config.yaml
train_examples: 97500
image_size: 32
norm: "layernorm"
bias: "qkv"
parallel_block: false
drop_path: 0.1
patch_size: [4, 4]
conv_stem: true
steps: 10800
Rows from block 2, named by matrix and row number. Each number is 128 + 24 x the weight over its row's rms, rounded and kept within 0 to 255. All counts start at 0. After the name is the row's rms in percent of the matrix's.
# fc2: MLP down (model.blocks.2.mlp.fc2.weight, 320x1280), inputs 450-494
fc2.125 107 [ 99 133  99 164 132 108 140 150 134  89  61 118 149 138 126 152 121  56 110 140 125 125 123  85 130 153 105 135 145 120 105 148 133  83 130 105  91 133 113  96 124 101 144 137 150]
fc2.126 091 [117 139  95 130 116 126 130 130 180 101  63 125 111 122 182 126 144  86 165 118 164 137 119 112 120 162 128 148 110 130 126 109 161 123 121 138 132 124  87 138 116 123 110 142 115]
fc2.127 105 [150 137  93 115 144 154 140 155 174 168 110 129  85  77 161 113  98 148 133 137 170  63 137 114  71 179 149 124 139 149 104 122 122 116  85 119 118 126 169 148 158 136 125 161  87]
fc2.128 090 [125 105 120 174 110 132  92 109 172 101 108 129  77  86 126 110 125 146 102 129 131 100 123 138 113 131  96 159 118 152 108 131 155 118 112 125 116 182 105 107 143 163  83 140 129]
fc2.129 090 [180 151 167  83 134 115 122 137 114 107 153 106 117 133 107 139 117 122 141 147 144 138 122 170 123 116 123  97 113 145 110 159  63 118 171 133 110 117 136 100 129 136 145 124 128]
fc2.130 101 [105 142 135 156 154 114 127 126  88 167 171 162 148 126 113 144 127 140 160 116 151 101 143 135 144 101  95  93 117 133 128 131 108 113 119 134 132 103  91 207 113 130 125 131 109]
fc2.131 120 [143 149 137 120 118 104  98 144 118 100 134 113 117 146 117 150  85 129 122 100 127 105 140 112 154 111  83 112 132 130 176 126  86 152  89 155  96 143 144 137 124 120 150 102 126]
fc2.132 093 [135  92 132 117 121 143 129 172 120 113 199 114  99  88  96 130  95 215  86 114  84 114 113 106 123 125 113 136 132 136 123  93 104  98 136 105 136 118 136 110 164 140 113 122 106]
fc2.133 095 [162 145 108 110  90 138 125 125 103  53  66 118  98 176 154 184 128  71  82 143 114 142 104 157 149  85 156 139 107 136 108 112 129 127 115 128 127 153 121  69 106 131 141 138  94]
fc2.134 106 [158 167 130 141 101 129 146 142 118  73 117 124 110 146 136 163 122 129 157 130 102 108 109 100 151 157  90 126 107 128  97 118  64 106 129 116 139 166 148 128 126 100  91 145 124]
fc2.135 119 [144 122 159 151 138 136 140 146 128 144 136 109 170 131 103 121 118 189 118  73 151 111 120 104 109 156 134 125 129 166 127 141 146 129 169  99 156 120 127 161 112 118 123  89 126]
fc2.136 095 [111 142 138 133 170 133 132 148  69 131 159 163 138 159  90 127 104 107 106 117 125 147  79  98 151 120 126  79 142 177 137 134 130 153 144  96 113 112 111 192 110 132 152 121 129]
fc2.137 093 [148 114 158 133 103 128 134 147 147 105 147  78  99 105 105  82 147 173 105 116 122 120 187 126 109 135 117 141 100 138 116  83 115 148 118 111 121 127 125  75 176 131 127 172 108]
fc2.138 093 [138 133 135 105 118 115 129 147 144 105 103 119  71  89 162 168 137 106  89 143 106 122 112 112 160 108 147 171 133 106  89 115  89 159  82  90 129 113 123 104 186 107 108 153  99]
fc2.139 094 [105 143 107 130 146 121 126  95 117 158 149 124 189 173 129  98 129 126 136 122 136 118 124 111 135 110 129 114 156 112 121  94 136 144 138 106 129 133 125 206 110 124 165 128 104]
fc2.140 124 [159 134 143  77 102 103 116  55 107 111 109 137 143 141 132 121 112 169 123 112 122 169 154 134 125 102  70 119 140 176 149 107 141 120 146 166  84 185 141 121  94 149  93  89 127]
fc2.141 115 [124 131 155 143 138 134 120 139  98 110 123  92 150 203 143 141 122  68  99 166 129 135  86  93 115 122 108 135 124 122 137 163 178  99 134 129 106 136  88 145 104 133  90  99 115]
fc2.142 098 [122 167 138 127 131 112 118 163 113 169 182 125 104 119  90 144 134 108 128  96 123  96  93 139 149 172 137  54  88 132 138 105  95 160 163 111 106 114 119 138 111 153 161 126  81]
fc2.143 093 [117 142 108 117  85 182 128 124 110 131 110 169 135 134 144 142 134  75 125 171 111 137  80 135 101 135 144 111 106 134 143 141  89 109 116  93 153 115 109 121 100 102 168 117 130]
fc2.144 117 [113 112 154 166 136  84  86 126 111 123 135 120 129 140 125 149 130  69 119 137 100 105 148 111 162 116  86 133 122 101 122 127 139 113 130  99 113 170 127 130 102 111 122 132 135]
fc2.145 118 [129 135 120 152 163 169 128 164 151 130 127 123 127 102 138  99 155 146 151 100 121 121 120  77 112 149 165 138 104 153  95 146 126 107 131 108 133 138 152 143 151 121 128 107 120]
fc2.146 093 [168  50 116 140 119 132 144 114 141 204 149 167 135  95 123 133 127 167 129 136 131 155 155 129 114 109 119 125 131 115 128 122 148 164 109  99 148 118 157  72 163 148 114 166 162]
fc2.147 096 [128 133 150 187 153 110 141 155 134 142 120 115 133 126 123 122 132 110 153  78 134  69 105 137  82 132 114 100 150 163 124 104 145 116 149 117 134  92 156 140 128 103 121 128 135]
fc2.148 097 [118 172 128 175 129 159  94 164 102 119 105 122 134 152 158 144 147  86  90 104 138 116 114 101 134 142 108 139 128 136 101 129 135 132 129 126 162 118 158 166 121 114  92 158 145]
fc2.149 095 [129 146  92 110 139 158 149 103 148 174 161 112 141 102 116 112 137 161 148 115 162 154 148 139 137 153 131 120 145 141 156 104  91 112 116 160 148 140 128 114 142 131 162 113 116]
fc2.150 114 [171 122  89 100  89 113 143  77 134 139 153 136 123 156 108 144 121 133  90 136 111 215 164 141 150 136  89 179 158  86 117 133 118 136 107 138  84 179 113  74 112  95 102 119 188]
fc2.151 100 [135 118 113 120 183 105 113 143 109 143  84 132 133 179 140 145 150 115 128 126 134 125 108  67 124 105 126 144 136 135 152 169 147 121 121 109 126 142 108 121 165 127 131 127 122]
fc2.152 091 [105  42 155 174 133 105 101 145 122 121  88 175  96 125 139 107 121 113 145 149 125 155 131 115 133 115 133 141 108  97 110 141 173 141 110 115 139 140 108 112 123 109 135 123 120]
fc2.153 089 [133 118  88 133 151 148 104 128 173 128  73 122 111 134 145 135 115  85 185 139 135  90 160 121 129 178 171 178 154 143 121  86 141  98  75 140 130 110 133 100 115 106 174 157  95]
fc2.154 095 [107 115 142 109  74 117 133  85 142 135 133 105 154 120  62 145 105 170 114 114 129 202 144 165 136 121 122 137 122  95 143 115 145 128 112 128 128 141 164 123 103 159 136 126 168]
fc2.155 104 [126 153 165 131 131 150 137 158 161 104 124  95  79  64 136 139 137 187 165  95 112 105 156 138 157 127 134 150 117 132 103 115  96 133 163 142 135 130 123  65 178 135  99 111 100]
fc2.156 097 [188 111 125 140 131 110 113 116 141 146 201 172 127  94  85 145 100 191 107 121 132 115 150 122 127  99 143 143 105 111 120 115  86 104 175 176 111 130 141 110 145 139 108 148 114]
fc2.157 094 [157 102 107 127 126 147 121 137 146 181 128 130 206 111  99 123 131 155 139 113 114 125 144 139 119  93 116 154 138 120 127 151 177 122 139 122 119 135 118 138 165 114 112 139 166]
fc2.158 116 [158 149 100 149 141 103 105 122 122 110 131 152  62 118 100 165 156 134 147 103 144  96 131 138 175 131 132 119 129 118 107 144  64 138 120 189 106 146  90 152 122  86 124 162 124]
fc2.159 091 [134 177  97 120 140 133 104 151 135 141  70 156 159 108 155 115 155  63 179 118 139 140  64 130 131 174 161 105 130 168 143 110 110 152 145 130 152 140 104 154 114 114 135 140 117]
fc2.160 106 [157 141 120 154 149 151 122 169 127 147 142 133 135 118  98 128 126 141 165  98 157 101  94 122 108 155 121 128 124 170 128 118  92 118 148 158 138 112 143 152 140 103 151 117  99]
fc2.161 087 [137 175 118 134 117 140  98 149 106  77 159 148 106 152 120 134 124 140  95 115  92 111 107 127 119 110 134 137 117 148 109 157 108 113 127  89 120 105 171 150  93 172 108 125 110]
fc2.162 106 [157 118 117 104  88 136 118 117 121  88 152 147 100 141 110 121 125 147  98 144  67 149 158 136 137 149 109 167 109 115 116 139 103 131 121 123  93 119 132  66 144 135 127 163 149]
fc2.163 107 [121 132 147  91 150 134 138 149 143 145 144 112  99  99 146 126 117 126 164 146 119  92 102 162 154 159 139 113  92 114  93 150 130 145 138 166 151 114 113 136 159 115 118  89  79]
fc2.164 096 [170 165 128 137 114 151 152 112 130  89 144 153  46 139 136 149 117 123 109 127 119 146 101 151 100 156 116 116 139 135 117 102  94 122 123 139 132 122 139 113  90 162 163 147 165]
fc2.165 106 [146 124 134 143 118 139 146  90  74 101 106 133 142 178 117 115 142 122 112 163 123 152  82 166 137 112  88 122 122 154 121 115 191 112 125 114 115 115 117 151  79 153  85 121 149]
fc2.166 099 [158 156 138 138 125 131 154 177 142 110 110 135 135 118 116 136 141 153 176 112 133  97  92 103 122  85 131  99 113 160 141 145  69 113 138 135 127 150 133 167 153 122 129 122  92]
fc2.167 094 [161  99 113 163 114 101 111  92 137 137 157 149 135 132 127 135 134  59 115 136 131 103 125 169 126 111 155 103 127 120 123  95 164  96 133 123 106 138 127 122 127 170 129 122 137]
fc2.168 094 [108 173 192 138 132 119 120 106 106  83 104 129  95 125 138 110 121  63 124 115 121 135 124  82 145 152 124 139 104 113  86 169 138 127 101 150 150 136 141 102  73 123  99 120 123]
fc2.169 094 [119 140 162 129 177 106 110 136 149 195 102 117 155 101 104  98 146 132 150 121 129 134 111 131 125 125 143  75 165 147 166 133 119  97 160 158 119 112 127 197 129 119 151 111  95]
fc2.170 091 [119 164 139 111 112 149 143 152 129  59 102 115 113 152 127 154 157 111 101 165 115 146 117 130 159  77 120 167 108  89 126 165 122 107 116 113 100 143 138  92 144 115 131 134 130]
fc2.171 099 [130 198 151 167  91 117 105 109 136 114  99 102 119  74 123 129 128 123 166 123 139 100 125 115 155 120 130 130 114 111 135 135 101 143 134 166 119 126 147 150 123 120 159 121 116]
fc2.172 095 [146 113 123 119 133 143 110 132 123  88  76 140 147 134 145 110 141 132 104 144 149 155 133 104 106 152 142 163 127 137 128 142 162 146 148 100 144 159 111 111 180 147 113 165 111]
fc2.173 091 [162 124 120 102 113 115 127  83 161 106  57 147 156 124 170  97 134 102 114 133 120 141 135 142 142 154 138 118 135 123 133 129 161 119 101 158 186 140 137 158  89 108 145 122  68]
fc2.174 099 [126 106 115 209 116 102 146 135 123 103  69 163 157 133 178 136 119 106 125 116 142 108 114 128  81 140 126 124 118 162 138 108 141 116 124  94 152 111 113 181 132 137  77 122  91]
fc2.175 094 [104 125 108 159 124 159 109 138 187 166 113  94 140  98 116 103 140 145 168 157 148  90 142 118 114 151 136 160 103 115 142 162 129 125 139 131 150 141 104 156 123 124 130 143 129]
fc2.176 105 [171 147 106 112 149 154 115 142 128 107 131  76 146 161 134 129 148 152 159 101  87 153 112 105 124 118  84 117 104 157 119 141  77  95 138  91  90  96 138 178 129 137 143 142 140]
fc2.177 091 [134 122 149 100 155 146 128 115 106 126 183 121 118 142 116  87  99  74 102 122  63 123 102 101 120  95  74 135  87 117 138 169 133 135 151 109 143 157 113 125  94 108 157 128 164]
fc2.178 098 [102  66 103 134  99 160 122  86  85 135 142 127 175 142 150 143 141 143 117 138 108 186 163 163 135 144 143 143 114 108 119 137 159 145 140 137 137 108 103  93 123 117 109 144 145]
fc2.179 101 [123  79 160 122 119 115 167  70 108  96 155 161 143 190 134 122 134 112  94 144 144 171 146 160 121 119 106 139 122 117 132 112 171 146 125 115 103 153 135 113 124 147 103 131 170]
fc2.180 103 [117 163 125 171 100 109 132 109  95 165 141 116 135 133 134 143 129  59 154 115 129 112  83 128 160 102 110  79 125 113 138 113 116 143 135 133 114 119 119 168  68 142 130 155 115]
fc2.181 100 [143  77 114 135  89 131 128 134 192 100 117  92  95  78 140 151 128 201 117 135 121 132 175 105 143 119  93 188 108 123  93 120 135 111 128 158 132 163 116  91 151 117 113 133 160]
fc2.182 107 [106 117 101 117 110 105 128  81 128 183 153 161 160 132 101 124  89 121 134 137 110 131 161 131 141 122 153 122 148  84 103 119 146 129 112 143  97 142 145 126 117 131 125 136 134]
fc2.183 092 [120 125 138 132 138 136 127 115 147 201 171 150 162  98 112 119 125 134 151  80 140 104 142 115 136 128 108 102 115 122 121 111 107 152 138 132 121 102 159 145 128 132 133 150 145]
fc2.184 095 [147 191 132 110 125 134 154 196 135  96 141 105  67 121 125 160 161 155 143  87 129  85 114 123 133 123 133 125 114 187 127 117  53 111 150 138 124 131 100 133 174 140 123 106  82]
fc2.185 097 [118 212 128 125 137 150  92 118 116 113 115 139 120 131 155 107 141  51 146 123 129  66  84  89 129 140 137  70 131 129 141 102 120 151 142 134 117 110 126 172  69 109 145  82 100]
fc2.186 107 [114 128 155 180 138  96 119 118 107  90  93 124  85 170 175 129 120  73 108 161 164 118 118 113 156 115 105 143 100 137 159 139 129 122 107 127  75 146 119  89 110 111  97 142 132]
fc2.187 115 [134 136 116 106  99  99 128  80  93 104 131 121 115 126 109 135 125 107 137 122 110 153 131 139 140 105 111 116 155 110 120 132 113 102  90 180  71 175 136 129 110 136  86 111 172]
fc2.188 098 [121  94 161 132 107 133 128 140  86  78 110  87 130 131 106 112 138 102  73 136 120 160 123 128 152 130 145 175 137 141  97 120 158 130 128 127 163 126 121  66 164  96  82 138 110]
fc2.189 090 [112 200 144 127  94 114 107 140 164 145 121 127 102 114 144 146 135 102 138 110 134 124 107 154 125 118 172 139 154 144 168 109 106 144 124 147 100 131 118 121 110 130 135 112 121]
fc2.190 102 [107 133 131 132 156 108 132 119 109 174 151 154 181 157 127 114 137 126 131  97 121 134 102 136 109 132  99  60 144 128 161 118 149 142 134 132 151 107 139 209  65 140 162 114 116]
fc2.191 097 [101 190 163 116 137 159 146 116 103 137  75 115 121 142 142 115 140 130 167 118 131 121  72 168 110 136 135  87 135 164 128 157 141 127 132 104 151  79 106 128  88 115 153  79  91]
fc2.192 103 [108  92 103 142 163 123 126 116 158 156 146 121 125 104 136  92 148 176 151 105 121 142 163 122 109 157 143 112 134 154 119 134 178 168 139  90 161 125 144 105 144 121 117 112  97]
fc2.193 113 [127 152 123 162 137  88 120 177 117 116 125 100 124 148 155 155 134 102 125 118 109 102  68  93 150 115  94  98 127 125 129 112 116 123  93 124 101 155 165 165 125 127  93 112 159]
fc2.194 088 [126  64 109 146 132 138  73  84 121 163 112 118 112 113  99 135 122 112 146 166 114  99 100 110 154 118 151 103 104  79 137  68 181 116 113  98 153 170 139  67 130 116 105 109 116]
fc2.195 108 [145 148 119 100 109  87 143  94 104 101 135 118  97 122 139 152 150 145 137 124 106 128 140 128 157 131 147 138 140 113 101 100 101 110 131 112 126 145 103 115 116 146  92 137 112]
fc2.196 091 [156  55 127 128 139 122 131 113 148 105  90 115  99 140 168 102 130 161 116 140 125 151 136 142 136 128 149 139 155 102 102 117 120 120 134 113 155 101 137  98 100 124 118 172 128]
fc2.197 088 [102  88 130 151 122 112 104 112 136 119 114 146 121 146 160 100 102 102 133 132 172 147 145 116 116 109  99 171 116 136 136 132 155 123 132 114 112 134 135 145 101 125  96 160 151]
fc2.198 091 [143 132  89 100 156 125 140 109  94  93  75 110 136 174 151 126 120  93  88 174 124 187 117 118 137 138 156 146 130 118 126 179  91 139 118 114  88 121 136  94 107 114  77 130 103]
fc2.199 115 [131 126 116 156 157 120 169 166 133 103 120 115 143 155 151 113 157 150 119 126 116 124 104  91 111 112  84 129 106 172 124 146 143 117 133  93 124 116 124 191 122 105 150 139 139]
fc2.200 113 [123 123 147 101 116 127 151  80  87 141 132 159 149 132 135  81 133 104 110 144 146 146 151 185 133 131 170 120 146  95 134 126 144 121 141 101 137 129 103  86 147 119 115 107 157]
fc2.201 096 [139 124 162 135 122  95 122 110 122 102 155 126 110 125 135 161 102 167 122 113 101  75 134 131 119 145  91 120 109 153 165 119  71 114 131 123 113 141 124 122 169 123 127 143 129]
fc2.202 090 [130 130 107  94 133 138 161 111 130 150 121 132 177 122 136 117 137 140 115 140 121 148 106 142 123 145 158  86 176 103 119 121 118 105 113 110 134 116 155 133 108 146 119 114 125]
fc2.203 093 [121  66 119 190 147 121 156 135 119 137 158 131 120 133 134 149 113 140  71 130 148 126 165 150 106 177 115 150 103  88 134 132 158 151 122 150 177 132 115 101 128 146 120 121 154]
fc2.204 121 [144 122  64 104 118 107 114  89  94 107 129 133 141 142 146 128 117 144 107 102 117 177 132 183 136 101 112 134 137 160 136 156 151 157 116 114 127 158 166 139 110 142 109 100 142]
fc2.205 095 [124 163 153 139 164 157 120 154 130 135 153 139 135 162 129 113 105 134 131  99 141  97  97 124 125 101 106  87 134 168 158 118  94 134 123  94 134  82 123 182 134 103 151  99 142]
fc2.206 098 [124 128 159 122 130 152 132 146 141 139 167 110 136 150 113 107 168 159  93 125 133 145 124 138 100 161 162 120  97 141 144 127 105 159 119 119 153 117 144 108 166 121 137 107 126]
fc2.207 091 [144 143 134 112 155 142 109 113 110 116 116 149 148 152 134 132 142 153 134 144 154 146 128 124 111 133 115 127 134 132 182 123 123  97 139 136 157 141 100 143 110  85 148  79 122]
fc2.208 097 [159 196 154 178 141 137 133 193 131  80 121 103  67 136 150  91 111 140 147 120  96 123  83 108 107 136 112  96 132 168 146 123 121 123 137 112 142 147 116 177 130 137 150 129 121]
fc2.209 106 [134 138 105  82 112 124 161 138  99 140 137 164 115 102 173 143  75 162 112 132 110 150 156 124  96 134 125 134 113 193 146  94 141 123 103 137 169  84 142 149 137 145 126 122 142]
fc2.210 114 [140 125 131 147 157 165 112 161 142 137 134 114 129 140 123 125 129 126 138 130 147 126 117  99 120 160 169 123 104 149 110 154 161 153 140  90 145 111 128 114 133 125 120 120 122]
fc2.211 111 [142 126 110 154 156 167 106 171 161 161  59 144 109  94 131 132 172 171 146 106 140  89 136 109  95 127 183 116 113 197 139  99 122 127 117 114 155 107 128 122 147 128 133 152 111]
fc2.212 105 [106 138 153 190 174 139 132 171 129 140 123  85 120 113  97 142 167  83 158 111 127  76 121  97 126 141 106 121  98 149 105  97 161 139 140 126 128  98 141 176 115 123  98 109 117]
fc2.213 099 [108 127 147  98  98 123 124 144 145 116 133 114  82 103 130 139 155 123 107 171 153 147 128 114 104 153 158 133 118  93  83 166  90 143 139 125 140 140 105  73 157 116 121 134 123]
fc2.214 116 [141 147 112 111 108 117 109 116 150 127 165 137 145 100 133 143 131  89 121 115 118 120 129 127 159  96 103 103 171 114 132 150  77  95 134 159 121 126 137 141 106 106 156 123 137]
fc2.215 092 [110  93 122  98 169 129 133 122 123 188 135 154 144  99 100 127 131 153 111 166 102 138 131 152 127 137 117 127 117 100 135 105 143 127 114 138 164 130 117 113 146 115 136 114 133]
fc2.216 097 [ 98 124  83 100 106 111 126 106  78 179 126 149 158 144  97 112 116  99 121 130 133 187 145 141 144 127 124 127 133  84 150 122 145 145 120 112 125 123 101 107  81 105 135 126 131]
fc2.217 088 [134  61 102 139 134 140 107 131 143 139 125 144 169 149  88 141 156 107 148 152 131 127 196  70 136 150  95 151  74 105 147  80 164 142 110 139 132  85 144  96 157  97 126  98 155]
fc2.218 089 [103 120 115 128 128 129 116 131 148 209 115 127 160  88  99  94 125 145 148 120 145 113 126 130 104 143 170 150  92 117 157  96 110 116 140 121 124 105 153 148 177 129 132 186 123]
fc2.219 105 [147 136 137 114  96 163 139 128 108  83 107 124 148 171 116 153 131 129  98 138 120 194 120 110 115 111 107 128 133 154 170 138 104 139  94 138 132 111 132 120  98 157 122 158 188]
fc2.220 098 [125 141 162 130 102 131 145 119 181 145 149 116  93 107 106 118 156 163 123 114 162 111 134 170 160 162 193 117 145 135 108 152 118 167 121 126 118 123 109  90 131 136 141 171 103]
fc2.221 095 [109 101 149 130 155 112 138 147 134 109 163 105 135 133 103 120 124 165  99 137 124 129 115 111 148  98 124 148  95 119 111 142 131 133 114 102 101 134 125 105 144 134 136 156 149]
fc2.222 093 [156  98 144 119  86 155 156 165 155 144 173 129  91 101 101 153 136 147 103 138 108 128 134  88 152 130 156 123 166 101 126 175 106 152 147 144 115 116 121 137 210  97  82 150 126]
fc2.223 102 [116 111 126 182 140 141 140 131  80  97 154 149 119 141 144 118 136  83 104 147 167 125 129 106 118 123 116 130  90 150 126 150 117 155 129 109 134 107 133 146 125 136 143 119 114]
fc2.224 100 [124 171 140 171 167 111 131 202 134 138 102  98 101 121 153 140 134  55 154 123 171  93  72  86 103 147 139 132 160 141 118 149 119 120 115  85 141  94 106 144 110 108 150 125  96]
fc2.225 111 [155 126 139 106  99  91 129  69 115 100 158 165 110 156  98 101 111 172  97 136 116 166 133 146 158  97 124 139 118 124 127 122 126 139  93 150 115 135 143 104 107 100 101 171 136]
fc2.226 091 [ 96 155 122 138 137 115 138 150 120 204 158 154 174 138 128 146 135 103 137 124 132  99 145 118 141 141 110  85 138 117 169 110 110 144  97 110 122 118 109 191 117 138 147 136 155]
fc2.227 119 [163 141 134 125 123 145 153 158 148 102 118 115  87 110 130 151 114 156 142 106 120 126 129  91 156  91 102 151 103 112 147 143  63 123 131 148 102 141 120 117 159 118 131 135 138]
fc2.228 114 [139 124 148 135 143 154 132 149 156 147 111 103 117 112 125 134 136 193 147 133 142 127 134  75 108 131 118 131 123 171 153 120 139 137 115 101 152  96 161 158 177 138 111 110 121]
fc2.229 086 [142 147 137 128 121 136 147 129  60 122 149 128 126 142 147 162 143 142 131 126 110 130 100 135 116  91 125 134 135 167 117 140 129 105 145 138 127 157 111 136 122 160 143 111 139]
fc2.230 101 [125 127 103 130 139 138 158 103 136 141 125 120 167 180 112 125 111 132 160 137 130 155 105 107 139 138 124 106 179 118 151 146 111 139 119 152 106 144 103 158 131 130 138 126 143]
fc2.231 113 [ 62 128 125 149 118 131 109 137 119 117 143  87 109 113  99  89 148  69 148 135 140  93 123  81 163  68 112 129 142  93 129 130 141 142 137 138  92 178 134 118  94 133 110 115 143]
fc2.232 096 [112 141 155 148 173 116 148 106  85 160 127 123 175 183 117 116 156 115 126 113 129 104 103 148 141 146 165  76 146 123 123 163 152 105 137  88 150  99 118 142 104 116  97 124 135]
fc2.233 125 [108 115 115  83 102 115 106  89 115 139 136 153 158 130 104 104 147 177  92 137 117 163 144 171 133 177 173 107 134 139 135  94 136 129 128 136 165 102 123 132 100 132 126 132 129]
fc2.234 113 [128 137 134 109 119 117 117  90 129 102 130 127 123 126 128  76 100 175 127 110 103 188 142 143 135 108 111 127 153 179 130  89 123 127 122 190 112 147 125 122 113 129 146  91 135]
fc2.235 098 [145 144 143 141 106 153 127  85 141 137 156 156 119 118 137 133 134 131 128 107 110 137 133 177 124  98 164 122 113 150 129 150  99 133 149 133 109 142 145 160 109 131 164 133 122]
fc2.236 110 [160 137 108 127 144 195 143 136 143 168 133 117 141 141 119  89 133 133 108 112 126 150 119 119 116 140 147 126 127 149 132  99 123 129 154 144 145 115 184 151 153 152 156 143  95]
fc2.237 105 [ 99  71 122 101 103  92 116 108 110 157 186 118 158 125  96 149 131 184 145 132  87 125 137 131 149 125 106 169  94 122 141 121 112 121 111 124 103 155 131 120 138 135 132 158 169]
fc2.238 107 [101 153 177 131 135 142 160 166 134 155 133  97 119 114 131 137 137  62 130 167 129 106 109 113 107 145 158 121 103 121 134 143 133 121 102 116 172 102 120 108 112 121 141 133 109]
fc2.239 100 [139 181 153 156 143 132 125 159  98 127 110  89  92 141 155 138 107  93 124 110 126  86 104 121 126 152 125 104 147 119 150 151 159 107 135 111 116  96 129 184 107 105 103 118 112]
fc2.240 108 [154 128 109 175 137 121 141 150 143 116  92 127 109 157 128 147 149 167 124 113 123 118 100 105  76  94  84 133 175 164 127 108 127 102  97 112 122  78 153 186 142 155 132 107 149]
fc2.241 105 [115 172 166 159 116 136 144 137 122  99  94 112 102 153 136 115 123 105 149 113 102  69  83  86 136 152 120  83 128 158 141 121 117 136 129 118 117 122 151 197  99 134 157 111 123]
fc2.242 099 [144 130  98 151 139 149 124 156 173 174 142 113 160  75 134 137 136 199 128  98 155  94 136  95 116 162 109 152 114 151 158 120  97 121 126 153 132  96 134 145 176 125 140  98 144]
fc2.243 095 [142 137 118  98 137 145 129 137 106 120  93 120 142 141 161 107 153  77 114 174 136 156 127 140 117 144 171 128 153  73 140 109 141 147 103 128 100 154 107  92 101 153 106 107 150]
fc2.244 098 [105 143 143 118 133 100 128 160 133 175 127 169 131 146 143 111  92  79 158 105 147 100 122 118 115 160 137  78 112 136 137  87 122 100  66 115 154 130 110 190 103 109 140 104  99]
fc2.245 097 [125 103 116 115  84 124 103  98 122 153 126 118 176 129 123  72 138 135 121 104 133 172 145 132 156 156 153 144 153 169  87 101 127 108 119 152 120 156 118 109  53 157 165 167 137]
fc2.246 117 [142 178 153 122 168 127 185 169 136 143 117 142 105  99 147 123 124 171 146  93 127  97 135 129 133 118 143 109 155 181 106 124  95 138 120 112 161 136 146 159 173 129 156 100  98]
fc2.247 097 [105 109 125 158 172 174 121 183 152 137  99 116 131  98 119 133 125 120 128 117 124  81 149 136 134 115 124 140 132 194 120 120 144 154 126  99 107 133 134 152 123 176 134 173  89]
fc2.248 101 [101 104 151 161 150  84 143 123  54  99 149 130 112 188 103 126 135  85 115 142 121 153  88 138 124 123 139 118 110  97 127 131 155 136 146 143 141 128 136 108  73 133  96 133 175]
fc2.249 126 [126 142 134 133 156 169 138 171 136 168  93 127 137 149 150 145 150 120 123 108  97  91 117  76  82 132 133 140 109 155 128 138 152 117 114  84 192  89 140 131 128 142 145 105 106]
fc2.250 096 [152  98 129 133 130 152 117 158 104 158 149  90 114  96 113 143 115 184 142 104 133 157 112 135 101 158 137 128 148 170 108  78 153 109 157 162 142 111 129  90 135 161 140 142 136]
fc2.251 088 [173 149 109 176 153 145 119 164  94  72 118 136  67 140 173 152 153 113 131 101 119 142  87 118 128 137 123 151 143 152 120 154 122 141 141 126 115 104 114  97 119 159 106 155 105]
fc2.252 085 [160 112 140 150 105 102 172 114 140  92 139 153 100 117 128 131 126 145  92 124 102 123 131 152 117 138 139 155  97 130  94 120 115 143  99 113 147 145 108  81 120 149 139 136 172]
fc2.253 105 [161  76 119 125 148 105 139 118 101 110 141 103 110 170 142 154 105 169  66 129 104 175 138  95 121 133  99 206 126 138 168 175 158 115 142 139 122 142 105 109 206 169 114 129 156]
fc2.254 111 [ 77  79 108 143 163  99 139 189 138 149 161 133  98  80 113 147 138 131 127 113 145  98 149 128 152 136 119 123  93 102 108 127 105 128 174 121 132 105 119 150 225 134 116 164 103]
fc2.255 096 [111 127  98 193 127 126 144 127 128 154 131 119 161 134 153 116 131  71 147 145 132 108 119 131 124  84  86 142 122 118 107 120 170 114 141 125 111 128  97 176 110 118 108 144 146]
fc2.256 098 [168 116 150 115 102 125  94 107  92  80  94 142 100 149 166 117 141 101  74 153 121 141 108 119 128 157 118 143 124 151 104 149 137 113 119 129 139 127 143  91 119 138 137 157 122]
fc2.257 115 [122 129 123 124 131 120 114 110 107  86 136 124 160 168 147  93 127 104 111 145 124 145 136 129 121 112  94 126 108 105 168 159 122 128 114  98 128 143 112 137 106 153 144 132 154]
fc2.258 100 [148 130 116 119 111 164  96  92 172 162  93 122 179 125 134  98 135 106 163 103 165 119 130 137 102 142 180 127 154 112 160 162 143 129 124 133 167 118 118 168 101 127 138 147 110]
fc2.259 107 [127 119 104 151 113 122 136 177 163 151 134 136 118  85 104 175 120 143 134 101 148  84 116  80 134 135 130 108  98 128 113 108  95 128 148 118 160 117 131 159 181 132 140 113  86]
fc2.260 086 [129 106 144 141 119 129 135 116 110 104 145 113 132 105 106  90 140 131 113 114 117 156 152 158 138 108 122 168 111 101 118 120 158 106 149 137 102 140 137  61 183 136  67 147 131]
fc2.261 103 [155 130 132 183 125 103 118 177 151  89 106 135 116 117 132 128 129 158 124 114 134 102 168 111 122 132  93 126 129 172 142 107 117 141 116 170 123 102 125 156 151 166 127 139 139]
fc2.262 094 [151 217 136 144 128 143 137 171 167 119  90 118 125 102 119 115 134 146 148 142 132  92 108 125 112 107 123  73 147 159 130 117 126 117 132 120 131 130 135 191 123  92 143 104 113]
fc2.263 099 [110  82 163 148 159 128 146 153 124 174 194 126 172 135 106 134 102 164 125 111 132 105 158 106 139  89 121  90 115 141 123 125 128 144 124 142 135 121 135 176 159 122 125  70  96]
fc2.264 109 [165  70 108  84 143 126 107 105 141 116 114 145 149  91 104 137 149 194 133 135 140 212 163 117 146 153 145 139 111 129 112 122 141 125 117 157 128 124 116 107 147 169 128 163 155]
fc2.265 098 [108  92 160 178 152  99  98 118 129 163 179 114 147 129 120 116 114  83 164 128 157 100 149 118 124 122 104  92  93  65 133 115 140 117 153 113 142 135 142 129 151 117 127 118 131]
fc2.266 103 [132 139 138 135 124 148 124 146 137 142 127 156 124 100 131 121 148 145 137 141 141 154 139 107 100 135 153 138 109 165  93 116 153 140 144 134 173 137 105  86 138 121 107 136  91]
fc2.267 093 [100  40 148 143 139 148 121 130 104 109 193 109 149 134  92 103 107 125  85 131 120 147 137 142 135 113  82 127 107 120 125 167 177 118 114 153 105  78 146  94 151 126 107 143 188]
fc2.268 091 [125 175 131 103 150 127 114 135 153 148  59 129 121 142 181 120 137  85 159 152 125 131  95 158 142 135 114 101  95 152 181 109 110 168 130 109 113 115  99 146 110  91 149 118  78]
fc2.269 103 [122 148 138 153 115 141 141 119  99  96  73 112 122 179 176  83 133  73 123 159 117 155 109 151 101 141 149 118 151  93  97 170 188 173 122 117 141 114 107 134 113 166 117 125 115]